Weights of a small model that answers yes/no questions on an image's attributes: encoder width 256, fusion encoder width 192.
Rows from block 3 of the fusion encoder, named by matrix and row number. Rows with one number belong to one attention dimension. Each number is 128 + 32 x the weight over its row's rms, rounded and kept within 0 to 255. All counts start at 0. Numbers have three digits each. After the name is the row's rms in percent of the matrix's.
# v: attention value (fusion_encoder.blocks.3.attn.v.weight, 192x192), inputs 96-191
# proj: attention output (fusion_encoder.blocks.3.attn.proj.weight, 192x192, transposed), outputs 96-191
v.84 114:133132072141127117187144081075045130110096066130174152147119159063149145030100147144218121156149147070121089091103077150157103093082087181106144132129109103135104124087117072144123155127123128131143102107101129134113138088119100079142113145141124126142109108101143151092117120106079128092
v.85 110:180133156203133167094175132138122139125075107153137129199172108134175153230065099136084147122096169196093121104123093105115102116154125136122058128095166137130093144112096115125166129167157090121171071160131115160141153091153106074156140084130112082090120173123129088142174154088091111107
v.86 090:150085149071169154112099127096097124143146176124063099141150134142143157066114165137109147103110151148137125178127106138124192149162125125101160170104123030110182128148091145159122125055044160077136130124127122125110092167123144097155082087118121119129095123105147077200120149145192057120
v.87 112:183134120141074131098174114120154140124083125133086166072149125106146126213124155109149078128080127158088098104149136173121072094123119066146138166118141136183128121137143149157143142169174111131164127112129086132111154109113176058083190180129139096097070102113157149213071186096148092058
v.88 097:146129116124143117160152122122067112137103116090086127126090154127091105027131182095139149138134132128075110164110072104115133057129127144158118117219154101171123097121105105166203097035122121137093103143065075191098125104137132185113125147116132115155105086137124158122118128128137136202
v.89 106:078151179162119105076139180147126127155117112127142143080160113142152142113130078122156108151089153132135106153143136141135111175145117091075187130078094100074102160160155202124075195103142161129169132119131135184202085176119186147109136130129145099134086112068103121103204151108189150134
v.90 098:056105139161109158128129107154143136055108108140145150113160155188109160158145138152143095103076120074116178082137066125102166151190122147109139083128089116108127139126107058131166141057152100097163125165098126167135147110110113133102122140145109099120080123084154087226153103141142194170
v.91 103:146188157127123116123167162117155116091150141167108115098147112142111095130136103157068148080125060117127192154117154129085110082082141101090109183103117140173090131177146119111050138141152133167106131161188080139130186109146083203177126142141133089081134152114050187168106101065139086163
v.92 094:143174122114138195130095162150124108190127201147129072092112153147145120203118113127184138145147180176165171168115139137140139135122111063152103156120127083115119131100142142145148184171148133103133107115146141172163127201188111089134129088116097104131163166048093188137198178135151084150
v.93 097:146164097208113158152110127143075159115153096129167140101127114134111140024096115080175132145157115131122151090174061120142104150111115155111160094164165116107133072142103072123127127186125125129167099075165123154100082116185082119141104166105153163174105131077098123052222142139127220153
v.94 122:128136141144122142077184161117180153135178168158089103124107107153105096255162163092133109216186142116113117128087097141139179160102138170118081140132062130068177141172079133114170117158148129074094102097159083082162150144146139137065130110039138148091158157154105121087169113107137125168
v.95 090:152122119149160149199136192090165130118132125094112081165097152160184122091069128150180111110167142116166077103168152098086138162127144116109156138133073229121108171117101141131071178112119100113086072040129059079180124104099097108162123148164099156116158140112157100077096105118158098193
v.96 089:169088096159063077184172139058130141180104103101153130141100147115116143156123139138143204119115099135180115137149166143137095107130136156130132132057107202091114128122152122146084100155144128120122111141191114055112186132140074136128121118096168120069138167155090154072134099168121140170
v.97 097:183107169110131150139171116112125128115128145139075145109098048088164117184143145167136125080141091134139130124194094144144134126131149103189108115197160088156093109161087179173162042070131115108073135076111087133098141121114129163140090120082097154103101122172106125051073097166108117152
v.98 115:179141129085151122166108095143053139090099108118158120174168158132161090015116143078128074102104175156074132158119122133149150116107123101148149148179132110161122086126097120117125191109101109173127089089089084164063130084077149088103108175115175164094132157148153088080109163138182109135
v.99 092:082128194151133161109215116147126108133142137107126135065144060123118137192232130113123094199152103117100098158124105192155100191140150088208120107129165076147135102178106155096126083108129116173145114085153143155155164144126169097058107158129097133127171093156064171110118151099100141094
v.100 105:148134145048173126138074113098108138191064148119121153113096162190112117091095118107194070120138129123169147148137139106125116128130107126075127101166119117084130151112167100158136228123059123089149109079131158163130121183133131052125093095128134175155115065084118159169149142120165187136
v.101 102:155126065134096140177115088163133097148173158134169138072164088158159132151080122079103153122163077054149117119163111124167145202169161155079149197086161087105110106139127095161095155137110106117149094143099140121153111187128107203143082164128158097155119150162097146181134116136127139114
v.102 098:155157149111169128136157137099094104139084115132114096116040147081139127154127124160139113101157156092105073150163105140136112109125136132113109158149111121099064127090189134131095199170137128124067127113145118100157108128148130057114144081152082138154156108098139138161162132096103162103
v.103 104:167126133149118139180134111093121144115167126096138136137116116150140114000132132168158196111138098141099182143214151124090095096109062115116120099066094107129115127151126147118116097128090095206162101155169138116092162102138121135193031127162040134141164132112150160062174139164104165175
v.104 112:120126168129171175189076151087084101112111158142143119087099127124119147000080123173108084092148143166155087152153141115160105104122086131164154074138152075197074166128140176109101112060093106096105132102115109126096114141114148049145132118154125123115153151128160126041108119137128113137
v.105 096:140144120116121141081120109122101102131126121086129061142174153177169140141100116141125108142056131124159138038154111141120074089163137144164155089163119141131072130113153144145150146168162119116227068157150134199155128069147109049143105113127106108107133118109157123194154175136098144126
v.106 107:150147166133162160176194141120060131255075164105147108122090129137150145101125087144149104116129134166182095101183124120137100131140164144173116099175131099137098179107176130162133196152118137103162122126116147175176113150173166057140117050152096098177169151092099171105137131105192129139
v.107 101:166166168117137129149163146140160120126100156092113135125159123163152147117079124144148173137101131147126153117121158111106112143132162114094147219050075162180155118144122125135155208122185120077111150148077155133113152131135115110153166086134156109155075146075157128181121108103156096106
v.108 103:101125196127121078139099124103116149201089105108190120146121176195115128085097137119105107119106163095106145122106147100147118081148210116111144160133070057153141148131134124144110189140134158129117106109127154168124159082139160134121200159121229133130101138137082167163138149109114139120
v.109 091:164116119144161197127144137091081073136088071149105118088132135077121163192118131168159142151133147150093094059198093109193112137088124111130158143191079152130149148121162119127108159114137084152114152124121140184140130151127148047098116110086146147131135115109135139113172164159179178063
v.110 119:116139181147108169122126069155122107102126184143166080082195100144115137205127083097127106125121128142107162149179139117145074209101116055102138120095156044176122157135131136086155168087085121118194107120105147205158155134139157070120103145114178179121148127090137143176185152131142149136
v.111 110:091164149157133060164173113163179110087132112190148072097145090126111138101195107119086174107137080089083109162126132112108157078122153129116140133107101096083120101117174136119110126159120130190155086149153096085149128135050123152105106172134155092063149114116133098166162174105122197101
v.112 107:098127141137109078122077094103122152084088111122096172175097134141127184132102129172127095112084133104180149103123163129176139107120106082125085105114149085113143139118234134149169146185117135166161156108100162139110116140077121114156160116124077115136107103114131130085170134101071187136
v.113 093:079144166101191080103147138113136166145136071125112080108141159189060152143193096127132119089114137037212122128133166115104182140163145141115108119128110165058129137146150141115101149197118145140163171166139153112141133158127124121078114095125100112100133075203078107123181135139130190108
v.114 099:093102168123125135047103103155144132104114141122142077135145116112125160097108080155120117142119146108149202130076165081113094154134167088098137143092076106110128115057158156125092187174116110208186114149102141111153122154092151103158138149120161087075173158132161109110152170113131177125
v.115 097:133153159075127112151110054140166113162104153118184116176119155134138149108083100116156110066126117130122157115144124143103141146132142140070147103134093142090062106111179125110109202108139134123140135143092167216117087137141082080137104128119139123132129149072154131211171113138132212177
v.116 091:176095140108077122114112064061058108111133091139123145126127166077099126205105148123101117085120121190076129139114114132155103144109168125119118129146139159120081158089139099101111130168109085146147120116136076122109174055162162063175160140136158143136132152154126162024095151152060101068
v.117 110:114092092120115106138109152132158175176132157130147188121154191121190155146108195105155093171127138144187137129114191116112141136119164170114109185093133140095168097100159183165168215212157155073092145119108127104139062109189110125137189172124143113148120151058154093163098119126180105115
v.118 101:070105126168115102111154178156110123068120101118164123123135153107113112137120099176105131094111091219132206127120125117073181111142117173119107094113095126123121146142081141068190124132138102079162149141111119080147180126135119078142124069087158171158124121049170154111135110126188148165
v.119 112:121078127118111161127198143133130110110123145137142160130075120073141124109146142158138149145104114109094107113120123136099165137149110095144137121165148078117156075143111129140125111027106135215074129169127103139139131164105110119113060150125169151129147112186104168069058128131160120148
v.120 088:152096105144092084081135105105068111111099200190099181129136139189120128238083159103122136072107089125144153109167165097141151111153167161099132098118149127096082110102121150153174141170071123078169105080146070149156155096141132141170070115098140107110108150155115125159127132142141130148
v.121 108:102070170067124130109123141097191083151153154128137088127093154199128182186146116167076147144126124116066099129137065142181162182171122115088146119127049114120135175135205146129169079030084134136120121101126137145159132153107148109122155112114177165086104139146128142141110130157068117120
v.122 108:138145092083129091142101117098097182110103093128188179121163168116072122143126080074142121142115124104130136125055158042102104189100135122107156097118163154129089102134154091148122167149124136130157149186152188135105073112118118200122103153204146157139111064133118181143144114106075128087
v.123 112:059104082090100142122049158159252159044170129167111200048185158129137121192161151107118140151164087106163183127090167141138146137123148111124100134092141135091125064130125129136150128184130119137068128151166141121098139125089111156143153192140158135140158094139118133178092158144135104118
v.124 127:173108170125159098118076157128178144110101129106040159127112134130147134169078122124163103121120136133189186140127175151144123107114128098144053156186112227123109126084126142119105141213151067128071148102091141124155084057099139210138204138083099149124110146130151046088101106138164103137
v.125 111:119140205141098092126086127112142144143149209104156095116124130134143163091140143133104101125175104129104184124135147087114123024135132147136080054115128116132127147094137151128116122194148148139099137146128166095137104083173137187124166118101108134117170126125112116079130123142081187093
v.126 113:143140142146028096132222081137093162114102159142133091181171104113137117165161181120130105102123113134058083100176110160132173136094200163148168161123126123129141170181151156130176174112147114066172115113100077142157190085111097116112128134124182108106139145119133107154135155131177117107
v.127 095:163137133112148148094125145106105077100158173089101142153141108135126099102049079146109140156088147131156141141069139112100093166182134169127141100135117166079119108101085166105076191097137109141073150123113074095137094086161135138143158131165080090096164189166130079036116094124138077181
v.128 102:114125111161098105140116131120143179103147166095110093193120078153117134123080077154171154146092086171093084132124102168165145140135168112060095088086078114174135151071125093106137151125106104156116186180110136158128141100122150147155127139139125110083112132101141108097138114153142118073
v.129 103:142103064141121139130093080116125137122065098142129102128087147170149105154091116164101158151179109200084140162107102122093151130163150092215141073130143150113126141144145171138073121119151173079174113111137080137157064104116120124166066156152208127108124082126111137142153146164102123100
v.130 100:071106082114133113152135153126097176137089125152098151091126164156096121098114088123141142114073131108116148189174085120139091141117158074106166172144125111135113113127101121152145157149099056159082119109154179107107066180141102096126106140100112149135213077129143097153119121168102151130
v.131 108:143154161118101149072109105110171098101112077126222143128151069123139159093081102087134129117163154082099105124135139160154141194091188191082141113125113127151149143084111132130183124106185084186099134134139105193130198118124128165121165093095128097073105104141110160169103116151088105078
v.132 098:103116138036172194105092102120097090161172139136121092172122064126114141144129122144126161185175125149098134121066131124138097146098132114179101152150173144100181121184144069138100136114207115161182204086136149172108182140144113100169117191107196138132127102178143077177100145157095090077
v.133 094:177155180056137112117101075122119100153143086187102101102106127091149094104115122164137189132195086088142112106184154134064113140172185131130156117155123094091176082112134073156140135172140137152177133084139100110166130147123130118069073157126122106046173176120132153190088143157087185103
v.134 089:070111088178139134137157132142150110159108179125167117093129105153095156151197196133171097124209195148141150101127163104110110122092193146166147122197100155122134137135154112149160123164144154176151158126050123072129092160146133129064111177147117144164131125099138192109193148130098122139
v.135 113:184168129178136101120114099115104140147175174099189079182074127089132135171071106122158102107044168188136169144120143083204156107133111127110169143110055174152093153139086100136127132118162172124111126098116131074196135095118161126196156128080124115123118217118161086163146105085186093133
v.136 096:133104060126133110159170138146163137097092083104089135079160079096135142108121165116126128179118146136121098113135159099159144159065142108100138095110142150135079115109066109080151117052136121107158130124062111118102157132150137164135163126140141173100147148119101144152043107106178113156
v.137 097:078086121144124129128088139135046128072092116114163107162111183151102163097139073128135084146109085088101095131086058188130150174154153063090143157138116105147161084112156157136104101145118146135143130083140139159108131106142136151136125139106158180106085070209101184142150092087100104127
v.138 098:119116137127080147060111134157123038112123138104139165157139179146110081160054107134091146152153114092099145094126132135123126110136104186159085125066076102096167154113110168137098164078118127116116129132176131130151146129162077149118105097111100112163134103063096128130133130164112138122
v.139 098:113108174132070160146125097148075146173116141168143088173143135130120100102142081079112137173171132139087149118112064158131126164150153117157154088055135158090109168102122168179114155171162123128119129153119107181194111115149152122121138145164124118144095107157148132081128075144134177065
v.140 096:090124164081136051155107140086122125134110101153142125193127150168113122141118145158126158111082101134212095192143122107124128109152111112172107116146115125100117112144139143100095139092143110161162169146161132090111085152140128131153117142113100154129107155051138067126122080140149156131
v.141 114:156110130105118174173156146149108104210158183132067141146098183172116117092167170135100117144159095102150158076058154178131136100093195100072101132062139115124161115145057090132100131133089187137145115133104151163113170119134121128100129164119102093120084157164089147077147167147210132148
v.142 095:189153180148146135136126137158112116140108206151094105153126053116110098123128127096087156096105108139129083086188170090144128113140099114169162164083140171135176138119112103161104085169100106084116129134159110160131168108129095103099109174117125121103112105108158144150088206150061152095
v.143 086:090130119126166129173102073130097123136101093145163108077138209197166129171163134196127155120118085103106146078135110150096085124122158123119120076176110162119138118150154139152122132127136097149137133136121107095122032103080165171093082111112152108132164116094105164123154047164130138189
v.144 091:098135137124158086075111150094155178118175136090110101143173103100123118128076073135118136109137175115182084142095127173096088106117149159188122096130172082113155083145225120088143126094095085134090181121187121152102144144086131119165160126139089130128163156091144049110107172126153152106
v.145 093:163163140145107164237114152144116135069110129084155156194100051118139123149133152159189158147098112155102117104210139117104143131134080117012169137177145110097121162167142142110124154134119139138116144153090075114146193124152145109114140114094102119104123119190155137144127124209108178141
v.146 106:133138137060147089121120135174147114197159086161151082042165186170131163150171119164167160146134113096113100137091150155082087107182107165224100143102073109112172139179131098139077154121141155122182089189105152133113123060118119095132125131119129156074105150105151179141059117094144133081
v.147 103:118105147117145124079120122153092115120103097121100127163143172153148128116130118114091137111120100082148140143091093119128108087134141087122159103163154132141157091099108072106189128134056135153107142129159111064116141137045155170135079149137094096124133101186144110128085126123086145099
v.148 079:124093140165139164131076072133128119091121056093106116131175146090055156132075116090150137080165137113099087127111174190102148142087199122094106081140070160163123163117087099106065131116166091131078122137030196095099137131135149133132129058130143133140117155133179125130099124154170181196
v.149 097:159142079108170141117101167144144105118141099105147087131139178100116135126135114125151180098150127174159162137117162185170135140095151152128112123155211114165078130128100098164149112160154126217071058148083130121155115086131183110093114116139193108137128095095133136110143163153136132121
v.150 102:119153064149125069153104128104139185133090154138170105101174086124089147172108207146125146121179119189102111138123180065141095113105152108188144137153140172137097124108160101154128080095166132146117134153134105157110120100163136204169104110111101147136115171087100089134134130112154071151
v.151 098:133137124134112143153135083123145127122084109145142158141134122124176132090086129164195130111096201125090115116131150100073092154081145174199132069151104125080119151109150169150097140128179118085171147098123095126195123092122153135180107128133167116103120140077177157214112147143112126153
proj.84 119:068146109147133138079089126093200141150149116115129151073127081146121112252125113120160147147146139104105076155124120125127151143119162132136114143140131117108159107190162133135147077129137093133093171132160111158111108164111152196107157129079126101161118127118139071134202145124157155126
proj.85 101:019157141144148112205153110145145152121171103180093174104124148099167106103152136123092150112089142110146107110135168140114127073107104071136107113156108137164124123132104095098146183059155135103071126200108097115120122119137121172110097154111081116144085114144140118122066105114165155132
proj.86 092:154112114116128107122148128140064130106109129160133149094124163153125076097167098093128094181076119101118101136131108103138158113156100092120128066147116119055157106098168082145131140244104125131123135107085119114116126085177188147133135139192120100162143080102115145082184164133096137192
proj.87 099:108127114121100105191135149154100128048135128130160136159098148109099139037144107112070162075148176165055113124139122144082117148152141094137128069139121178124117136149132048129188156110137112123036150190185142103113088161145131133125131134120129107107153143096105062090094125127095088179
proj.88 094:092108124130124115093146119084109136111091078178183138113118112145132153225106130122162127088090123127140088052105140130121139117129168102114135165141164098161147150183150164143111119206105116137170123110164089101126131068131079089113147143093113130112113156155169159175154122147128119072
proj.89 097:126137111138122124169090156101116142088108089159128137191141103103101104060130089171100157114149131115122160108134091127130142093180097133098156100160128217211141149132081102139152130114151156167029115169163123074143134120137100134113103103133104132115114145176147103152048138123094122125
proj.90 095:177146104150159125094111139100056146122079135131150162159114114052133106103116125158105172110159109103172138113111110122108107092091127151134115175125129152179164127154140145140142162161153132166039097064117117111136152137147126141090155112107199183126110130131136117000109142146151122131
proj.91 111:133175109158184132147053149115194118153133130112105067148146125097109090158138082148173165180105076094130157108151146134140095121110113135140124121109128149116110161133131127085131106105176124108221115068101124109132118113085118046111151144191144122197095130081112080076100097115103151140
proj.92 095:126097126165122130112136080137128121099126110135149112086104092157131143000121154110101131172105125111117170117157144160142133049137118065145105088152113183086126121160147160114121081055118083161108142133153088124128130099099149178156164125105135124127158127174160108134068132157113140094
proj.93 095:111066086123144103071132096111171115159116148074117152203125140136154146215108134119136138102180171114128112184090163127129108082116160149123108159117131122150158155145164161097119117115115131130084154150149106144187151146103158157151128080068144118081116130195162189107138107131196113027
proj.94 109:135162106124112129204023108116113139167186166131165149111137115104127158000124126127068121113080165111109196112158120137118128085138066126133109113118150165152136139106123175155163120117151114102188133213195100183163129084114114090126129163109096149147117142129124127146107121133196150076
proj.95 090:156168141147122104083072153153183136178132149121147174151126116067141119107121115159091126204106141102165093149161103105176120050146121129155113088126125130149089133069104112119124046149090113090199177202133140153075156152120127153123143168116146127139143104104143156188138122122077120098
proj.96 087:110114119108117153142035100121159118163124111143161189088112091050089150147118103073106119159169083118128092107156088134111122093105157159145105202138148140145170135186101107169168112075112128127191143125146145126191102177097102125125161133145141186181100146083121105174121136141155113102
proj.97 093:074120110137161151110102155170174138182126112112158181122187158152128146167139110137162057110146077153175086146100112088091157089142153107109158139142059186132091150088166093129141210209163096126213144181195154120130124100113072129088109187133136132171144140167105140155091158150150179144
proj.98 114:081122112103149116079142138170155142099157128140075125101147184147116130239133147097192157181119175107116053112151125104174125184140081091134149092138178051113129117086134114101089114224133136127127110206083053133095148122141123210136124153110149087109124124122112151169185139142091158134
proj.99 098:120148095134145128113064108116172125157161151115066112192127117201112120108115101132130151128156135157113136101101164119122129111120109156131144158123122202116110168125139133109165207177118115125085154164112204125036096056163115154112097118122161142132136144189163099155092133148180170142
proj.100 101:169144139118124109060227110129109099063098104141174111109121149175126131046120139115035152123125158115114143094089126144162173088138166117135131129111146119146113127162052169158087002131118091124074100184086152130122151134140128204114125162137108125128114129157127131119088137143080087110
proj.101 103:169106154149141157099043134117128138168148100099148105152164076138167114111121149081105149177121150107124104165117138117122116040146191172150113170115148127147096134123168147146148077151137138117087119126087116125131153107095137146160139184085180116122107135089102120000204114136187106116
proj.102 098:092086111178138137095151132160162113077160132119131142135106135185137110074161097167100098117172134169053164186102147110141115150115136182120116121116131147153096141146069139161100086103186085089130141162065161120093104145145118183107051137125098115132135142141140104180074129119050143116
proj.103 102:076104099115134134067119124121159094179100164158079129166080133078116123255128129134190155188160120077167127123117147143130085166177138138141133105116124119088165108155074101104101132125108160108149093070124161099143141156165126117136211115161172150098052116210108138192136160086155096126
proj.104 111:115133124111105093091179148110199193141086121136162136110118102200102097171133096143188172157125125133155093111099129133099106150123118077134090130117114207105121148075122077092139117183141144134131162177159116134129125091149104204144137151121124117134154140151139120222110119096149057145
proj.105 088:114109122106215133073158112129129152097125119124182197119153105113155150146152094130151168114134105128134117169094101163149126127093099120172110125130107162081117118132111102184135109098128101147000144112114135110082154180137116225193145141117143104148166109109140106044051163140148144117
proj.106 104:104095136134121118057148163117164130055114115128139196118128094136146136048156139149071146136147076153132131136110124130137144085120143142114118136111140196166102160129076163134085099058128113124069106214107157140100147138102085255121105164096135143122150154142153115187021124123074132106
proj.107 107:156150103144130123183104120134097125078099174105163152137118166065124090066109108120084183104094129114114113129165141145135103071099147070107153108110146172098105130192115061099136121107183123130123128149169104137176116147144187109108167104120085113120123113137139116062158156141151135134
proj.108 097:137093096116149118117195156133135159055143151154058191083159161097125128124148121110101114131150103086099120124110109134164110169091096121108136180113123135152119185181043135116099075102154116149125101165160128105164151119089118143169164097096144112164105156122102176109111118140147138045
proj.109 087:073102106156124142077103121112146136102187159125078118152153114191140120123177169150148121107108139097129084109108126120170125090120165159118096087120115084164112072181099144203142122142157149142088115142124125146088168136134089235124146068092080162128137112158127114198082083145084078207
proj.110 115:136133151125166101144106109101145124101124133110109155094124131167128093040113123141133198123107065134148145103104171124153157068159137130141150125143163192116120066153109064108118133191167145133002127154151124120074136114143088200128126142124130095090109116155092091024089124105155113147
proj.111 108:082103106152127109110076120129098108162128119122102117213116085106113154175132134136146119144126176110113127144170119129121138181112083142122095115140165102184082153163108135094127116174161156105040116082083087090092106105110117098118123129112140119112119140086113121075160112130111143186
proj.112 107:102114101127139146149230107139141117117106123154169073108103113160117116150158123097112124105084156132126099129088130123124161175123153117139124115128122142140097087200087180167156128045142120113095128160125126104170100108136122112126091132169114122135115121142096078181109107171156092076
proj.113 093:152148114114149138133181134144124103111139099121165120134152092148128116111110116136121099164146158148121204109113109114176154145092126189126127138142081126136114098111073150104156097086148056130103090079108104138083114093118197100109125137200151177149117114110134105110050109152143170169
proj.114 097:161092124141120154201220120155090124090102158108086118125127091148124110055117142159091144187164109116121170165184127140144115189126101181122143178137142127152122158200032079097169110089118144106030137139128142134087150090115131126132149120088122096150113129107116108130119096136118135102
proj.115 096:163116096161135172065211094157080143073143102154139173108117164105138148111171147099122159165150082141098144109085130119137112106118153142138097150155184100191144136165069159113131085146177150133100149087061183108108144178122154162096093160112085144123121145128142157047098144139086095102
proj.116 091:062170134128156158199198140141146129130128135122059166043156100153070141115129145115120121186124109131125111088171119117141108151103126161107115150115127069175083160149093145122179150111123151102133143206130093143119092132147138181187146085106154125117132124117166108183092106145147133161
proj.117 112:175129140144101132149091121124076134138125122136127144049136136098140158000119142138012127141151163131116153116132137136126126085131097090120117104124162130167124139079124048115105038009149120125150122156168139117124098114148152143103124132153133124121092109079094129149160119132094117138
proj.118 100:142163125116128102157114164182050105105072154097124174066135135104118106064116120170090141098143143105153144168147097147158146124077052080126101179120148165137110106126153117152098185137135150151069122096075129130161077166096157133145101098108125126121160143166175037135067127129033151084
proj.119 113:127094148118166100045085143109142112149117146160117126170127107188131116151154138110158067156128132134136081167165109112107157119100173130101124093122174160129132155141196140119122170255127068114150150105124163101150105110091095146133108119106105130132119120117139105136165136132065105083
proj.120 091:115155160104199105182116123133134120116095112185161134079144117098112144022097143112038158136142088178118093129141121129087155087142131104121142169118123136164136182075109102158115114130139133117074128187079091101117071119121113169167151136137156142182138115051091063055082130127132157140
proj.121 099:133139154141137124160183113107066120153129149104100214190080117144122130047120114156137094134134101122148112126116128130113123153107171175135117119125106143166129091097091081127139170232143130139147155147168141140135157080106130124128090075106111124182108121113098158106138106088156088090
proj.122 104:162164157126151116061165138136158126102124086130162031119140106110113107148108142146156120121103157109163179062148117140119139102157165140095148206121103053149142155115071158119172068088109147122089097054120120171146099171171117109140152133195156109151111116129093140106137128123089130158
proj.123 105:220159181114133102110131103133054148182159120146131000176154096131147148029139153104103108143128173097104140131106135165118111146129065097143111116108167130116104133123159154104145146118107127129143121086095158124156118098145107018149117116174127129137119137100139114083159140154078133145
proj.124 124:184137128129115124176215116130119106124135108108183092142105178128151124096138129130075129122127162112143163135144110097140128131104142111130136109127107077188127085135094118117131117003131114127222143180119126123124162135099113022144115153130125111098135142152148157164099131131143145148
proj.125 110:133125106120125119134223140112151135143125134082129157079140156096114139119144105094141136127119103127131226157091120122113142203100129105141125129115124159144107091158084157111112151021155123118139106065168099105121121137137122067163134149100150093113113115178110201112079139110173141143
proj.126 118:065134112144154112159000111131137117077160165113124201086155115077139134078116132098093163102132130147086098136153114084148127081126109088135164122115139129146149137121117148168159130155142142130047148206119106144062098119149122186119126155124151115104150128063132143086146136135101134162
proj.127 094:153104136128116140170155153102130163165090112141138120106138097089118118128118147164121118162118101084153104120158113110127126145114075165129072142116135123150116139032126076132114098129141114099143104187096121067148128123147143127152145081110132107137108112066144113198114143136163132098
proj.128 106:135154148090140178178151100150101095107123174154136070148102121040109125122085112126155071063109087113148127149116158159147141124120089099090119171121083086099123150175158177108109139153093151140110114141044116189115129180105120118111147135196146138175124126216118153114067099123167110143
proj.129 101:186139111091082132121134102084111155144146116123121191110111142120122138115111153112111143071106125108107081075135110107148159131085140131103127141132146255179100148190168098140138104130155142146117162093054112145083125128136102169121085099095137111123116131097121159157130113151051084145
proj.130 101:212089153129130157086118119174099125173132128147173094026139126134130124069125115114043129153132141095135174139063108137111162144103180153100151182118154101075104142110110111118109092144092095120111140110080107119157101129103152072116199122129127183128121155141132097116151140128059142147
proj.131 121:082135160104110178162106189117151116108102115104083059160136079128134114082154138140187111138124108119083074173093099120146117120160114086132061131110161061155150133203164207133125175102105119118137186126149140105080102093156122114110137117105132151132096130133158098104152133118234091083
proj.132 097:132163193113084172107102169105122133148146184144187150123113197153143099157103118119120191129103101155167133132119092136142136122133112129136120136131104130093156146168168103154114076157113134105099130183152098128139135125092150115128073158193150150126103116089112118181141141097176070165
proj.133 101:109126168153116173134099148169142093134127145130163176209153184185122135106139135117147160120135064092145154127133118135173122118140058158164111154131101203115152167099112206168113183128168117099099126085065084156141142158150141160141129157069153130135151139101165117190156107148114132153
proj.134 095:120141059116097096079126104110149158092103150085103156112144127069111192117143120156127132117161148170124151120122159072128140129140157137134162109159103097082148128060093110151120144161121150115104126128135133173053186155119087117113118126152156137132091094180109022120164131137143144105
proj.135 105:146110120093138122149062151114060115116110151124190093094132168131147165115106143145142169085093143144085111127123102158135129154082087125158134131124155098173147084152190134164177078165151134147126126166139120152077104121140118160108091157142138136114141118177114180099055146146081130132
proj.136 101:197081167138123158154091146121107155143140133095154084125116105145124121162123093113105184087135080191162074117243140135152146045156165136108162150157128103163113150143158109125122181161201137135148125128122133110124138172087083159128171130130101109145159093170101177085113104110093126082
proj.137 097:155141129120093167141115160124105100131134113119148135112117085125114086116148150130144085162118071193165136152135145155097108169117162123101097149122141118141080141161124147093057022113180120127130099175180077184146106164107087100143121057187120130103115117114152154177192112104153097129
proj.138 094:142148109115141144128131103109196117044152171119067095167125149110120072073129143106124190114122110115125113130051107042107163157162166120126129171119178092130147137187075192139118072121103074151107094061157148127136147037101108128155118137183103184131069141122134097107166086109172135082
proj.139 105:056201127146102101158129117134148095024101113100146147079110116102111114125089108147183116164119077109117115117158126147181137159087088136111125107121120155158134126127125177109119158063061119129121139127093189152109135137081118139060133154063139136113127102125122073092135141120093134121
proj.140 098:170139152157164135101104143160096168166117059144157180038130171127147126123117140141089181065130194108110176148121133149070120194109122097126104177128119171106123138105090152100093129155079077153092164159149149053131117105147107110154166073128134134089056115162159164201140155117115160135
proj.141 111:144136126125202139184207159133134152097144117108163142142134131120151130154091127151120078172084162115136208152154139158090114101139130131088125111137099125131128118077126122140163133160203120118147137102138145160178132076143094192104159154158142131117138126149140158120125126117102146151
proj.142 099:085116150123126141147095155204143110147140132140101101081152170179093116163136118089196123159121095127172153172141139187156109113128134171157139134108157166110195093178142136149129118133079136103079133110079117103115162123140113180150138134105094162133148144138153115147132120102167109191
proj.143 089:167138144166125119089152097089136131109111145129114192149101106074141097095141135116088136067194071107070088114122148073141120133116096138111142129117090187094110144082120162118114122130162113126113120116117130099143193121138137088113075113136157075081096109132077072133153141127067151120
proj.144 092:091128137117164131135191074134153111194131159122139144130106153128124090112125136123116132107158189134104192079107162137097159181156092145104131183121073092014109132089105164077132121123047139171157148185158104134121098150127170071116156138205158152146138112164135202200121130142180119144
proj.145 091:094119081186122194090167201112140112142179133120093103130162105143100134153109082101149108121163064139143110165118125073112150053173138123097145145120131088149100157182178110132131103158084105193080111169128153137115130130120148125135135169086098131143123147112132032124097142101131145099
proj.146 108:138100119142147132148157161132191126078163089156127160153150165062138140128134113135113127155116134118134043124178127181186176123154115153093171105145171179082148145077111139132052142091162146100128119108101118105187116146132158149120090108129122121097142137060117143209203116153169145134
proj.147 099:101119132135048106170108103167099115111066181146118169119149143116138125129158081157108069147148103137173177075105128192136127182159107148164085151082079123085141098115084158126114128143157118140164178082133090119053132169158121095110137100119095159157134109116123174170137149122103165093
proj.148 072:138089087123087080141089125167107147067121082082123090144084176111113117136172119086095123145107201087096100087102142178154139127104050089113097149127120098096147102071135156070130133123124135136120146140113124159142157108101160137124124190136132134103116111170148123056102188124070154096
proj.149 106:113114098114104088117160116197087131059139154134098072217121107183112120114127124130084101131153165127124079115074133113164126164089214161100147106128116157123149123153168174150164160130122153116182150095130107132125160114108145127145160124083126065140127120051147143133128113115119149081
proj.150 104:115130132094119134116090123112072126209085133097095199229135131195144120111161114115186155146122123121162097127149156159097119134130131113113163081151129081085139090112156152142157176150180129126183157121106134130052191154119109136137147079122103108132117127155109129107155130119113142092
proj.151 097:059147144134114083077094104122161101048080135108166086053151174099139136116142131129116178115130145121105111119067131161187122033141081106127112168093148235146127133133106214128112122144113119134149121114148167127115107152094159152123093082146114136231105113143145091099131124110108127102